Weights of a small GAN.
Model: generator widths [32, 64, 64, 64], discriminator arch preact_resnet.
Rows from block 6 of the discriminator of a small GAN, named by matrix and row number. Rows with one number belong to one channel. Each number is 128 + 24 x the weight over its row's rms, rounded and kept within 0 to 255. All counts start at 0. Numbers have three digits each. After the name is the row's rms in percent of the matrix's.
Before each channel's rows are labels from the 100 images, of 14976, where the channel reaches its highest value: "patch colour" is the nearest of a few named colours to the mean colour under the peak. Only what is clearly more common there than usual is listed. The data: crops of objects in photos (Visual Genome).
# convs0: first 3x3 conv, stride 2 (discriminator.blocks.6.convs.0.weight, 192x96x3x3, each kernel summed), inputs 0-95
# convs1: second 3x3 conv (discriminator.blocks.6.convs.1.weight, 192x192x3x3, transposed, each kernel summed), outputs 0-191

patch colour: grey
convs0.58 107:146142171125080098132143155179120134159142089122103119115113150137176125133138089122110143113151123086112172118140118113157144145113130132125157152095145174137149156135139158158101137124101119096151124143164114144163116180168154170143128113137140096137130137125143161148078077127129119126
convs1.58 122:164157145148155156160148166150153150151115167159142142150156142156157148149128148152149135135147137156155153145165149145147136156153146139148147144157150147122146146150150151147172146147154145146167151153146143149134177155157146176149142153145143144143145151180151147143147147169163148137147146145133152147113149169147142150155144140167145149144146148114140147149164154150144150136146149153145168148151151156139147145144146146143152122157179149160144155144152170159145145147144131147154155150153147151177151168148145162145161143153151150147154157168150136151145151179147140150

patch colour: brown
convs0.182 105:100142122105168145095104134149135138136106161152156159154180157117148154112163142142162137180111129185127126128152131134136148103136111162114108149178133138122177129118132123108173142143188129156163157117130122118171161128113105123127119121142148153117146123159162162123162158123143140147
convs1.182 081:156140145132138133158143132145144140135128140165147136149150155152141134158127181149138140153181153131147133138143149148141161145162133144148142152142140187166153155150163142131141132131138145139160172150144153172166138147138151134175137134194142141135157137133156138150143145135150180160187151146136149137137171138139167140133137172161151147141188144126142146142142142133143141141148139127130140146137134119149154193145141143149151159161134130149193157144150153128153131142156159138148141153138182158135153128157142154144152139148163142168141122154155155139142159134175152135

patch colour: orange
convs0.61 103:107135103092144148086110121163133153130104162136161164148184164120151151102163138144146134163118156160136120139144143134151152100130101163113109147174120141121164122112144108111165153129174145152165146112135121107173157126109101107117103122142151152110148141171150167114155150137158129156
convs1.61 080:161139135142122109159135122141159131136123136163129143153169158149123137157130184155138138159170156128149136133135138149145140135154138159137138167131140180165140155156173136133137145116143142130161173143137142166164136144132154136173134143185150128135155139133160134154140154128150169159178155142145151144128167133139176139116141175163161168135179146121142147143137137135143134151150132126141130139128137101150150181146150146164147160156136132144185161160147157119155135137154161138148114153125178152134147123169144157126147126148164144172145108155159161130144156134175153131

patch colour: brown
convs0.63 090:113124102097159138096100108129162159129100177150157168149181120106136147092147123153154151177095148163131115128137119150117134098144086133109107123177134136137154101134124129105173137151162123155131165092122096133140148117090089108117134123147140131091105113137127144117169166136158132143
convs1.63 076:156140158140128115160132129143151148140117140166137139137152156140138144137120190135155156154179143127140135131135138135141133122161143150140140153113130195154139154153178143147136140130144141134159163137137141174164135142137144131178151137194149136133147141132157143159140151132151176141187140147147135136127169138138154150116147168167158155139189135116151143150130134168136138132147136140138127138145138103155144189133132151155146158150130124158195143146125155121143135147141160162127120151129182155131138123160147150140134135154180130155136114157148150151148160132185165141

patch colour: pink
convs0.163 087:128132145140130132146149142137117155178139145138176147137128138137149137146144145137130175127138199110164167168126100162171160153148141136138143139119165152140153149109149156138125125156121165141164161135180151145148164148155139149141141161148164161135148118135129158129130135153175122167
convs1.163 122:172156147155145151176145161148157151143101166172127147145163144151156146140125149139149149147151139155156149148168131136146139136164146153140149143137139157120133137135154137155175146139153125149178140142149137161126175136147139170163149147154161143146128140175134136143124142161179155133158149127138144150100160165148144149142153135185158146148159150100143128148159155169135129148153138152146160150150151146150135154138134148145139121133168140137157149142143182141136156155152115164149144127141158128172136162148142167150153150134153134136155145179136140156141166173158149147

patch colour: black
convs0.80 087:161106144172125137145124138143162126097153102176102100107101157137133183145123123150141121120137101134080113119177172110107098133151140167178139124124150138148130141173114139137111119116116109110155092137092125156135134145135149148138149104104104106154099178139140140180154091106113141119
convs1.80 087:161149144144156163158162149136130172137115141170159143148138144139159140149122134142148127142161144161141150136157155155145147154181147141160148141149163156163153141152140155134154124144150158141169149139132161167155149143146158141166128137154135139143156156152147161158146143150157168154168147154132154139114165143145159142163140142166137125142166154114136146139159146140147155122145156142146152162166126165125168153147146147141163145154144163147153148144139163156155126136149161136158164151161168154154156159148148162158163140147138155154124165164144145155151155154151141149

patch colour: pink
convs0.6 137:136109146160155124170161131121137101142154153148113113167133078165121131167103146166149126140156105145157154134123113134132128167163164123153155106133160106144118145144116160160136132176139135141086152170149149161101132122156163150148165129138147136163094110113125098126158159157108158107
convs1.6 107:176169151160150151162162152138145124127113163168150147146148136155151148144126143145138151138147133147152160146153159157151158152161153146137149142145158150155148155144146157135158140153156158155171141149140154157152161154146152163160153140144150152143160135164153160157154132158157149139150141161147144138113162165141140147153149147169148123151149154112144152147159152153137155141153164150140157138144139152144157144156132141143157147148166131159145151134149175147148142155146148148146155157154156161167150162148140177149138147152148161148158148173148138151137155166153143127

patch colour: black
convs0.117 096:168087162171117129154119135128164121108163114160097081129095138145122147149111115159132118087133093119105122117145158116131099149161142158164142109098165121143124141167126153140092122143086130121131093134106146170109123154154143163147159101104107129165091151116133115174148105120098141111
convs1.117 092:164160139142158160156159149133140163136114147167156139146128151144159145146121129145153127138156140163147164142156165155145154156177155133167149145148164153164147145145124167135151127146152160151167132139132156165148150149143154148163127132149131145141156161153142169158154144154154161146163144165125150135112163152157141143159135138165130121155160167112133145137161145146151163122145165138139153157162130164126153149146147157142156146143153167150148129143138164158146126144157162144150160152163164153156150166126147164158151144151132160143137157165145150159149153154148136152

patch colour: white; pink
convs0.153 080:124123151109118099146172139158098129160129099114111110145126133164166118135102129128113156144164135097143186136095066146154149148130151111126166147136146162150142154111139160178123139166121143102139133168160122129146133163154162161152133094149152107168106098146145145128109100121136104113
convs1.153 102:162163140151157164158150166154161146146103171154144146151146144160154141149126143148149146148140136157156157143161148140153141151147149145146149146163147145111139140140144146155175151151152144149162132151150129145122182154157145181145150149139147150151138155182143151140143142169163142127140147144126142148101145174149134143157150134166155143149140149099139137151161157167139147142151143151154164149148159157150130141145140158146143112141182150147141150143144170163142149156144110159154163135148140133177137169139143160139148150141146144129158157168147139149134148180143152150

patch colour: pink
convs0.110 097:096114153138127154138148128134114155169146151138175154143136136144139133146124144132125178123149184112173161173121104166169159161136152122147145142125151143147134153096150156147133111149136167156153159144174145146139164143164147147154140135154162150155114101126107152107137128158169117155
convs1.110 122:169159145157147158172142165153156147147097168167132149150159149149156140144124147142149147149145133161159151143166125135152135137156150152138149146145137153110141142134153135155175142141152124145173143152147134155121178137145140173157148148149159142153132148176135136138122147164175149130152148123138152145096154168147141145149149137180157153141153147095142133151161159169136125148150132147151163155150149156149135149138138150150135118127172143136152153141142178149141155148148104160156151124146151129173133162150146163153156147132153130139164152175141144150136161174154152143

patch colour: grey
convs0.16 113:126137161145129116146162140155116125165161129126119131145114153129162138138132131133139155116162142125144186151138098152148170153129135111114175156127144148157148181120169162164123175144117143130144150150175146148145113176168167168175129145167160131130116105132161144122112122144148111134
convs1.16 139:167157142150152151166147165150148151150108168162139151144149148152155143143124145149146147147143149152152154148164148145150141146153146145144151151149150145111153146149148150147173150147152145143169147147144136149126178150147145176150148153142153149149142149179146151143145148170168146155146146147151146147108151169153146148152147137171144146143145145107143145149164154149153147152149147143150166150147151151147143143148148148152143116146178154148143153147151174156145151150144113142148151140151145143180141167147150165152150144148148146147154151172145155144145154180146149141

patch colour: white
convs0.23 107:135119165140144121154156120127127101171160119137102127173116111146115131130117137155153127151161120143135176128116094147136162161159145115115169113127151103125127174127139167161121139186124145132110154179170144175111128158161181158150155123162157114142092087139104118136127121133139126125
convs1.23 110:164165148158155155166158162144160142143111169165144153154153145153162142149127136155142136147149148153152151149166152143154150151159152148138148156147151149133157146148145144139168154137148146149167142144144145154137170153142148171158136140148144144150138149171146153151148145166168152156151147143149146145111157167147142138159145136170151140147153153111137143142165158147152149154167150137153168150148139159148140148151144142156143134141171146144149153147142170155148144149152129132144161142161153138170145165143150162156145146137148154143156153168149154151143158172150148135

patch colour: white
convs0.10 071:183119145141175103152147131131176117115135127136098110154143089170143128147137133176195117152123083124118134119085102141120123143174135135163128101135152097143119116187124146144148119160128134112120133146105143155108121115135144142123166142137127130146132152139126132192163126155095153104
convs1.10 097:170159145152154153156159149147151141145106152165157137147152143149157149144120140152149144136154124148151161143153158159145147153166153139155149142150162153146140145147139160147155137159155156150168144146139158160141158149154155159160141140150145146142156144162148166154154138157154157129158139158127149143101159157145132153156143147165143130151155156102146144144161146168143160138147157154142153144156152158139157151149142147141164142141165150154149137135146170160150151152159145157143155154156158160164156164145141169150143144149142161144146159169152140160142150161151141143

patch colour: grey
convs0.83 108:115114129121129141143146136127117190147123152121190178143137114143127107153139152140122160125147201126172138163099122170166165131145148104136126161125130120125124139114152134146123131136135165144109154140143162138119152128135141120134140156171171170152146105126130123100121143131186131184
convs1.83 099:170152137154137150175144158146168131145096159167133154156175151147139135150126163146141142161153142156162141141157110133152125129154140161123149150137129162115138141134163131158167149134145115136173155157137142159122170131134139162161144150161158137151126136166140130142110148155175155140159154117136157148095156159142154152135157140182170155135161140094138131148152159163140116151163118135146153152146146143146142161142140151151135125130158150135164164148135177136140158135143110157159141128133156127164130147175146163145154135125166128148169145174145148136131169166161159131

patch colour: white; pink
convs0.127 111:141113162160159099159150147154138088138161120147087098171133120154154135155096125172160127151148092154111154117130102119143117156170157110133154115140160135133132143160130163159145153165139122106121134148139133175133119159158153164162170096128130123155083129137151126155156125134101135100
convs1.127 119:169164147158156158158155152144153133140113161163152146149142144157157149150129141149145152141146137150152160151154161156148156157158152146148150149156160146149153147145145159142159147155153156154168140152143146154148161155154154164156151142143150151143152153165148164153152144159153147147149151157146146142113157162146143148158144148165144127152148155114150144146162155144144160139151157152143159144149144159144151143152144148147152139152168154156143142140150171160151143149153146145147159154157153150166151164140149170141142148156140159143152160169149146144142149166148146143

patch colour: black
convs0.187 103:148152121130151170114106161167149139133130145158147163128141172114168165114165109144137110176103145162113125126163167114142139097133120178136114153161134175118167139143142120108167149133174104152165142111127114135168160144114096123120129141123141135130171150155168154133155146130150148135
convs1.187 088:163137146139148137161143139143144158147118140168144144143152147145150144143122172142150138153180151144147138141146135139147150152168145149164137138147145188148156148159164138149146123153143132148163167150147149176150147142157143136174140138189135146145151151141149142150135142142153180148188149135139155134121171141150162153136145158164152146142188148116134142134143147140143131130130130136148142158148133127149149188137136144141146149155137151140189152141155158129148134141144151148156142141138182151144142139152142157142159141150171133168136133159147150140137164143174163151

patch colour: pink
convs0.53 095:111107143131126158138140120109122173159130145143183165133132138135128132155142159132133180119138196112174147172133114172151159148141153132133123156130162134141133133106151146131128132142131169159145159125166167136131161125139133139132137168158166181148134099143130147118124137159176130164
convs1.53 107:172156139151140146173145162153162146142088164168127147148167154146152139137122151135143143154146135158158147141163118127150123132156145153136150153133127157107135139136158130162175148143150112141176142148148137156117177129143131172159147149153160141151123139174129134134116154161176150133154151122134151149090154165146141149131151134183161156141156147087138132154158160174138117144154123145148159149146154142144131154136141151156131116128169144131156154147142180132135158147149107163152138119138153128171131156157148165147152145129157125136163140177138148145136163173156158143

patch colour: brown
convs0.108 106:122151124103136148093102122164135156137111166155153165146184164117161159095157129131139125154097147153120124127153142125124132110120102167118104148164134148124182121109142110102162154122165139154180155107139107118173156136108104126112089126135129144111129130173156181138156147121153122143
convs1.108 072:153132146134135124152131122142156139130127133161139136143169166149132139150129188144138134159171148132137132133135146138142150139154137147147143160138138182171145156149179131145136142123141138132158178147141146164168136144130150134169128142192148131123155136133158140153143160127145170155180145142136145140132162131135183130127136177160157162137182145125144147151131130136157133138142134141125131127130137112149152188138157143163140165168132138141189160159143153130147140147152177146153133155134176154132148123165151153139157132159162133177133120153146157146145150132174158136

patch colour: grey
convs0.179 085:154133123145164172152158144131155143148139164134151150168134122154133138151136179141162142136157151152170138157140149165140147151139156115142144165139139126141119137143142129162149170159144153151112152147147158126134153119120151131141159187155150173139154124138160107145149180155149171149
convs1.179 087:175161140147156135165160151149153138142102158165150164157164153148150145160119149155134144154149153147155156156160146151157156154152143158138136146141149152134163142146151148132160142145155148136169145154149156152137165142141154166159145149151139144162150135168152154153145141158165149176152158146161155141106158157143151143134152152173155141141153144101144144135158153131149154159153153117163154151140132134159144151156146145151144135141169142137153148139151176130151150142153122123143141149160158146170152150160143170154138144133147149144154133170150152130149158170154139131

patch colour: red
convs0.113 099:138164143134095142106091137178116143141138117155124125086117187100175162106144130123116132121103129095101125108164164112128127123113108165146104165119138184122167129125157136103118137106111123137188127073136112136184147149134118149130121113119119113120130166145140172134122097129154134153
convs1.113 087:161143157136141140169140153151151149142116154170123142141166154134149146141126155140155131153158149145146147149166134143148138136165138144158155146135134161137152147152160137151167142142145138157174159138153152161152164136136138157164151143162146144136156141165140125140124155153174159143162147131145149137116159154152164135135146139181150150150165157115148153152160145159143119142135129161139157142139154135146162161141152149155148130154157149151162162158148172142138142153146158161159139134141159158163163156156150158144169142156158130161140139171144144168150160166161148158

patch colour: pink
convs0.25 100:123112169147135099145143150138126124170151117163106117154144126143152148127115114159136153147145122110121166118137090122155137151165143127120158148144173145147162160125157176152132145171132129114145149149169115178137147172177154171167146108130149111134075101148144157144135114136140093138
convs1.25 128:171156137151152158169148156147152147142113161170141152151139147157159148147123142141147148151151144151153154151164155147152158152165150149149150151150153153141152141141141150137170145151149145156175140143149137160144171144152149165162146138149149154150140151172143149147143143162170155151155145146140146140111160162149142151155148146177148129153156156113144137140163152151146150135147149148150162153153144156153139151145141149149145130136168153147150146144147177147144139148152140145151158141154156135171143166133146168146146153145148149139146152175143152145139158172153150151

patch colour: grey
convs0.33 116:122134156138093104126136133177099136163150091124114129102123164118180136131127097102088141115143140108118170126143119109135145144114133141144164149111146169144155168103141155150113140116132122102165141141163113144170138176160154156155119103125146096137145146140151159122082074141156096154
convs1.33 124:159159145156154158165147167146160145153117171161132148151158140154157151153132150152150147142146148154165154146173143145151142146153143147149148139153143146117148141145151142138179143145148134144167151154148135150129179143153148173150149146147151151142140149179140137144131140169172149147149147132144152142115151169150159140152150139172150136147150152116143138144169164148145136147146137151145172151143146155149142147142140149141141121150172145151148155140147171154142138148150123151161156131149148141177141167154144157149162148150149144149163155169151143147144155178148141155

patch colour: black
convs0.172 087:181117162174120147157132125128168135139153092176112095115101165144124175147139123140137125123136114129113119104175171128103099156141141161178129114119161142132154134177133151127109115117109127119160094136132142165137122147154147162138148120115094119159125169137107145180141097146109151117
convs1.172 086:162156142152153153165154157143130163138115151173147135144143142141160141136120135139155117128161144156140152133165154152137139149186150139159144128142160154151154146151140155136159134144155154138173150133133164171152155141139161150168121150150133132141159158159149155158142144158166169149168143153126154147112168152143162139152124131171130132136167149115127152139161148136147146128147154140137159157169129156120172150147149145128170136158152167146150152141141167155149124138138157131148155150154166154163154166148148163152161136149139152154131164167138129158151165160152138138