A small GAN, trained from scratch.
Model: 32-pixel images, generator norm groupnorm, generator activation silu, generator widths [32, 64, 64, 64], discriminator arch preact_resnet, discriminator activation relu, discriminator depths [3, 3, 3], discriminator widths [48, 96, 192].
Rows from block 3 of the discriminator, named by matrix and row number. Rows with one number belong to one channel. Each number is 128 + 24 x the weight over its row's rms, rounded and kept within 0 to 255. All counts start at 0. Numbers have three digits each. After the name is the row's rms in percent of the matrix's.
# convs0: first 3x3 conv, stride 2 (discriminator.blocks.3.convs.0.weight, 96x48x3x3), inputs 40-47, a 3x3 kernel for each
# convs1: second 3x3 conv (discriminator.blocks.3.convs.1.weight, 96x96x3x3, transposed), outputs 40-47, a 3x3 kernel for each
convs0.51 099:160154147126128114130121143109117116114103093130126132164140139140122119134124135138151144133152154144133149144141154144146153138144140107107114110113113126122107153158151154167167163152161169190186165179175163170155
convs0.52 098:123124128141131126125114111183190190205191182189183194127107114129131137122109117163156150147138159156147157141139136142132129134133133125136143151147164131148151147137140150133138135133143129131137128120141126115126
convs0.53 098:178174174156143157161146149168144142141144140123129122183178180149156149140138139146141147131117125120112112156148165176159169158172174157144155170154159154160149147139140142132124134130146172165154163144148128120123
convs0.54 099:176169172162169156164165167144138137136136124142141123103096105105102108104102108155180157164165167156164168116120123124119116143156147140147131154152139147155140162153160167156167160164166105122111122130126131125122
convs0.55 093:173174178193184182190188199145149146130130142134143134164145160158146146127135131154144127140142121128134134136134130129130147129133141164163173171172165168163162155154156136147150146133127154146162131140145127115126
convs0.56 109:133136144153171177131110121149130135147133160122121119158155184155152148109099098103106109141140146135133131117137114147141129155165168138151134144148152159155166137133142137136153134133137100108123155141164139125122
convs0.57 096:146155158123117116150157150107104118100092099132145150124132122117127126159162165161156151161150134136128111136122125147131142162140136117114124149144118155134119151128128157153157164161145149139150132132133153164174
convs0.58 095:149153155139123133143136151121115106099108092118104094159162153165170146131141136138116121109098098115096108179195176179183184190187167170169173181156168163161155147145155127118121142133130163149149152158165159147137
convs0.59 095:142152150122118124146145152115123125128125127114109125176169147145140120131111115123149152132140145127149153147139132129151138123143136118100100108119101129123106162162158146156139151152144187172183176166157147144140
convs0.60 094:101108126098097113093097094115131109119139129138147149145135133160151148124122122154150154145134135134135128147153148158134139135133138158157165165149163164153161150162149138154146145154150164145168141154156133136140
convs0.61 093:123128127104112121101110103135160154145144150137150147173176197182176166140135153125108123110128123115123126158155157132133143148133139131130151143148158154138142129123123132113117139123128187187180148151149143149145
convs0.62 099:115108113135138132097092097155153147164163155142151144131121133169165174122113132140127138167167169172170174154152146132153152128144135145160168160162170150157175148148150154145147146150141110123139124116125119104129
convs0.63 105:132139145128121119153173170139134131118115118141144157151150143160159146160174163132129147123133133110106104138153147120133120135134125151135154124145132128120142126116120132117117140117132147147151152156154170174167
convs0.64 091:174158160161179174160152155157144153165140146150139143162160131149136132128152144127152145160176151159155157100112126105113142116147151131153138152171156117145128128131131135144141128135134117119132130137144126130131
convs0.65 106:154150138139126121155165167133121136124112119141143142136154133111098105151147163154148144132131139117108109144139130159176168147155143131141139156155159134127136156143145169159167175162168150135135141127126131136145
convs0.66 109:152158146140147140168184171137127141142148142142161157127137110140154146168194198136143151131132130121115121133137144135120138116123110145141136148140145144128124115125129138130132143137130124136120127133128145163161
convs0.67 100:183192195197186186201185176150129132151133139149151142134114107113124097120124120166176165161153157164166170105119120116108104111125110138152163156168159149170158159151163166168162152148147120130138113122122123116126
convs0.68 099:131136140146139137120122107182187181192185181189175176166155168165177170126126135140127132134126139132124137147129152117137136119123150132134151136127138130136161128125134111103097113114115161163169134141136123140132
convs0.69 100:148144144138136125172174161156159153139135139150165170139147119153159146180186192143137145118118119096091094153156148153141161158156153158148154146165159160155150089095092106101106118124104124128128150152150179167175
convs0.70 115:114129129161175173111114116174168169160156160135138117091099118138132138098095100136129130172180178179188194107127120117115131124126139126137130133148148134154158150138142151158150147145145095108115132143160122135132
convs0.71 098:164160141154146147183168147148150147139147148135151128123111123111108116107094101161156155150167146162179153117121128094104093079113103131126117123115115119103103142145147142140138136140141147155150119143145120129126
convs0.72 110:153149150130145147133142134160166168140139149144155140140159159082104094124128110137141124136150154140136139132121130120122122104117120145145134140128134123133128138153138153155142137141123140138138130140125120138134
convs0.73 103:121120113134153140118119110198186184194192189175185171108112113125129129125102115142157137161167176177159176108117117131123126120138135124138145132143145142142142155155140142138157151158138110124136121135141108118112
convs0.74 094:161167182141146141170156155156151145131126114120139120158166151152140152175176171130137138103109102095089079148151169160152155144152154153163153157151165145145141134145142115135117118125127131149144128131137138137143
convs0.75 082:136134142173171151152133115138134130155135141113113091135118128145143117124109106142157134151157159169157159145136152101112115108126143119127103102099095119112104146150138137138148119145145116150134110124154102117139
convs0.76 104:150156152165174176111124124145130138103112128115116091118131138117112121118112102128136127136151146140153150127128139125131131120130144124116100110113118129120124142141162154167164131143135129132131150145140125125123
convs0.77 100:149147160134135128147135155093093083107104099111121103162152149146143136129131143143172160144144148151148153138149144139153148153141137130108122135123120129132128150160162173165153165151148179187183163179167157155170
convs0.78 101:140138149160177173133137136168168153153161167150154154123123135127144142140125125157145143151148156139149157128138130131115124131135135118123121110113114127114133144135128139136132136140130152144152140145148148126137
convs0.79 100:150166157167168177138141146152150161150149152139146136073081089102100120109101104160163159169187179187176186105103109131131122146143145138140137153153141145155142171164168154180173175185178097106109144149149118130123
convs0.80 099:109116118106114106107103106134137119135140130140155152131141138158146167131123136135119133125118125125116114148153154144132132135131134147152157151169170159157157149162162157147140148141148162157158161151158128129140
convs0.81 090:155143148118109126138136145132137131126126136139134125169157167163176174145140143115129119109124129105114119147143147158154174159158155164155166166161167167156176136132143127133128128132140140142165126129134122121132
convs0.82 101:137145133151182169123130118178186171168179176140143143137149153140164152117099102139121130153145134147140138150158156131144156150155151144151149140146152158155176140138143136129133120136131072095094104123142120121149
convs0.83 102:162159157184183197154170167158156161143158156126137133100120114169172174108121114143142127154136139143148137135142128149147145161178179123137125132145139127133141153144146133126129123125117093109105154147153128148136
convs0.84 112:137154142119118114138153145113129119124128116138142149150155148133131139160182190116114118128116135134133127156149151141146137159157153149155158151150162141146138126115117135126126133134141170164161162146138166171170
convs0.85 098:168172164169157176132136142155165159162154150124139121088086101113118117104094088144157144158165157170184172116127123104120125115121125128126126136134134136141154155168163165175173160174171081095102126138139111110109
convs0.86 106:139140138127122123169173178111118127125135122147153169146142134142145133176175175142156148138138147123138120129127125133130132115108114126124115126137113130126119132139129149154147133136148136120129141127125152156159
convs0.87 107:146142145157160156124125118189183176183178177170172172100093098118106112113088105172166156182166168174178182103125105127130117111121124115138127134147159142144157147167159161158156162164153100106124118130131124118120
convs0.88 101:159139147141131140167177172129144155107128131118112132136140156126144136172177179134137133137126123120116092151152156158143136157157152135119128138131127119133122149141128160147129144129127137143143138146136173155159
convs0.89 103:128147138125118120151162146137135138149130143143145154157160152160142153165179182131120129130116120122109099151124146151138137141133137130130138135142144133125139123120110136113120137131127167147158146142140153153140
convs0.90 099:156161158135145123145148164120110130122131125116130143167162170148131139145147146133131145143144134140144136143140151132148136123128138129119120140132132142124110149161152144148166147150153176179176154165164156161156
convs0.91 100:151145144143129140169171173137146148140143144162176177129120132124147136191183202149139133136125124105119107156133129145140142154118124169158162167151158162151137116108122130127127131128119125139132144119135152153143
convs0.92 095:138141157148173181133145143119115112107108126105094083122148146152147155118084083124136124126155151127151140140149144134141129144161159139126124145123113140146153131129154128140149122128123135145149167172167118138119
convs1.51 110:132144143139154154142152150137128132161155154112107108162159151106091094164152154127113110133121116123107104131124130137133143141135144159163154146146136168173164134140146141143150149149159150162169137148154148156160
convs1.52 090:127116122135124126108096102152146141135139129123127124125139145125134134105119124150159160166166168178172177128136133130138135124135131152152143134132131125126126141146150145144147143139134083082082074079087087093108
convs1.53 080:138116111149130124139122119135137134148142140157157154174171170113122127120123120095097084125126117115123121153148159175163178153147164124132123118132110134139117107110112122120117107107105154159158149150156113113114
convs1.54 101:129133130127132129135140137135139127136134126117119112107104097116108103123116116116111104121122109118120104118115115109100103117106115156153142161164157175172165147149151154154158167163163094093104077071085107103118
convs1.55 103:117114124129117131125122135146146145146142143147145144122105099119122113095093087131124112128121114103099089123120116120109113120114118151152136154157145143149136141133125128113115133118120141124125127113118124112116
convs1.56 121:122117114129108104141140134153154157102090099141148156086077080173195186111090094122129131102097108146155156147142135113100097166167165111108108152172166117110114109108107111104112154155156127121113145140137154147144
convs1.57 112:142152160149166181157166175145142145172180183150147160142163151126108101158169153118109117127121130125115124140127126145133136140117124152166145127117106140152140130110116120114131122107117147145155125123127140133134
convs1.58 087:113109101114106105121119116143137141141138142125121126157150145147147141156153158101105105101106105106112111149148162161156169146142160102104095110117092106118101130128134141135132142135136156161165160163172156155165
convs1.59 109:131141140142152155140151153142136138153141143119113116151146141128123120153137134126111111139121121129109105124116119130124130139137144156159149154157148165166160136139141147150151162168169143154161147160164146156164
convs1.60 082:131107111141115117150125123150141129139128116131126116158171178130144149137142151167167165166173166163166167130138143145151155151159167151157150132135132116120109148160159152160156150155151126134148136146159132144159
convs1.61 091:150138137171156158151145148148140138155141138154153146186193188120139136142140143181177170202198197177181175146143151162164166142150153118118117089100097099096096131139141127137136106113109152158164151156164133137144
convs1.62 083:117100108130112113130112118148155145099095088117124117151154157168182178140131134139142146145148146162166162139148150148158161167180181144144130139148141120119113142142147166169164174178175106103116128131142143137160
convs1.63 106:155164176141151163139143155161159154186189182143135126154155153117107114159167171172167165157152152151138144132124126125115118126112112140141126119111107113119113126119128098095113074071082155144148146136140153145149
convs1.64 089:125117121122117128140137141132134133127123123144144137101090090122133124083080081179170158163147137149140129119127115106104095115118114159161157171179175153153151176160159148125128148132139109108102086083088088094098
convs1.65 117:121127129149161161125124130104092104170175177122115119180185176087066072149147145128113116144137135119104098114105112153158158119110119141147138105100098140146147140137141166170167130131133137148152125129135141142148
convs1.66 131:141157163128145156140146159161165169183195200144139144117126116107097081139140131149143147125113122122108116116120117099098101100093085156160148138128123144148142140126123115111113093080079134132126112108105122117114
convs1.67 088:114114123119117132123120132131137141124132139112116120114106088120110093119114104120121116125133116107109095135125124135122124137127123154157149147148143152153148158150149150142144156147143131119120117109112119118122
convs1.68 097:128116116133116110140131129148138137139125120130132128151168174130149151116126126149139137165160159186181183124129126135140140135150151134135133129133132118113114118124132128132137131132135118122123119125131117130139
convs1.69 113:129135141128140152130128140134127133171178181124122122139152147092086084160169162147139143139127132118103112125122124126124126118107103170176157122116114129136131133139137110116122088084083116109106113104105124114117
convs1.70 104:128132138119106106133131129165167163082068070116120120114108107168180171128112116145144147134127133163167164134137141121121120163175174140134135163169166133124130128124126142138142176174167092091099111115125139139153
convs1.71 109:130148156134147156149163166147159166107105120106118129114102096166157149126104099150136126133116108144127119147139135128117124152148151127122117166172163158151144142134130139129132181175163110119124105115118115127135
convs1.72 124:136142138147150143156163156177183187113107119161170173095084078165181167097080075154152159145138146149141148137136129112098102152156151127128130162179171129122129119121119110107114147148144127124118134132132139140133
convs1.73 087:126118123127113115125109107158155147124121113121130123118127127139150147115119115148150156149149154164164168119127130123123127137142143155156148146149150134133130137145145150153154155159148083082087086094103101110119
convs1.74 086:130112111141120115137121125144139145159156158142139141158153152120118123134137130096107100127131128122124132130128137154147152137126139109113111094102097107114101116119120134132132119111113144143151144139143138132135
convs1.75 080:120139137136152149138156149146149159126107127109115128114109101149150137137102105127108106137113115147125122132123124119112121139140148162159156185183172183170168134133143151150163191190194112121130124138147130137148
convs1.76 108:115125131121115116133141138140151157122097113125132138105096086140171155130102095129124119129112111140133127117117112084073076116130137141131129161176170166156156124129123129133125163180170113122123135144147148155159
convs1.77 106:138150145145157156148155155138127128167156154116109108158154152116098098174162164133117115139126125128107106129121128139132142142133143150152147136136128158162161132136145130131145139138151154165169139145151145152154
convs1.78 113:134133132134124124154150145171179173143138135138140134117118109120143137126126129166171173168166169182182182122115109111096090118120119147147142153164152151148146118122120101098099112115118095092088090087088102104102
convs1.79 085:118117113126110105128107100152159155097101099131137132129120117156161152122107103132131136137131135140140139133136133122121116151156155158159159162171171147150145150152148164169165188185178101098103117121123126128138
convs1.80 087:125108112141131133138123126140137123133129118134130125157175180124135137129137143176176173175176176159159158141150153156165172147159162138138131117119113096097095153161165152159164144147147127137152136142151128133144
convs1.81 081:111088091129107107121101111131125122129123120128125123185188184134138147121127135112123127142151146138150145139142157159166168135139148139145134092104091084089079138147148175182169163162155134141152146147162134136154
convs1.82 090:118112112125110109134117118160163165101096102124133131115122113179193183099096099121123128118111108137141135143147146134133128160161159139131126154160154111109108130132135154154152173176168110100107149141150143137152
convs1.83 108:124124128109096099149143143169168168115104107134139142087082078168186175114113109132138142100101107144150153146145139116101093149152147121120121147160158117115117103106108106104106150153152122105103137125132135129137
convs1.84 110:138135137142146148133131137141139133176177171126125115177183178116104110179187190171167164173172175158152156147144147154155155128124127143149140099098098120128126139139144119119124098097102155152157139136142147144151
convs1.85 086:117119116127117110123113109159162166111104109124130126102102096156159155123109104113113118105104110119122123130128126119115118154157156158164159159171172163168170133142133157167159194202188096094100129132143125132145
convs1.86 110:158171169146162169159166172155149152193203201148141138155163152112087088151164156171168170153147151148135143129119122123116122124106105150165148119109108130139135149145149119120125104097103148146152129125124152148148
convs1.87 083:111107106114104103118101101154157147116116105118121115122120120144151144118113112133136139133129135150145147125136135128133127136141141165167160157160160154152147128134133154159154169173162092089092095099106112117130
convs1.88 114:149160169166178185163171178161161169173176180149145151137146137129123119152154144153143152137129140128114128142129132141130139136127133143149127120125099127130121121108112095093111097094098144144148132125130134125125
convs1.89 102:158162166145153162155161168167165157196194187146141135149153150099094097160163160186188179177178177166158158115117117132132132127125124136141129093091092107111108137140143106106115085085091136138140125122128131133137
convs1.90 098:167169165145152148160159156161152147186177169142136130147149148098090090157152156183174175160155159152144147135134136148149154137133133146154153131130128148153153131133139117121131114114119148155155124131128133142143
convs1.91 123:140151158141156170147151165147146153160172179147143148111127117111101089135142127146137147130121132128114124121121119116110109122110104148158143148151143128135127132124117107102109102096093118111107119109104118105104
convs1.92 104:111118126112104110113120124144144151096078096117117130108093092156176168130107116124120116112101099125124116139134131113104109157163167133129118169182164148141138138134134141136134185182179122127133147148158138147154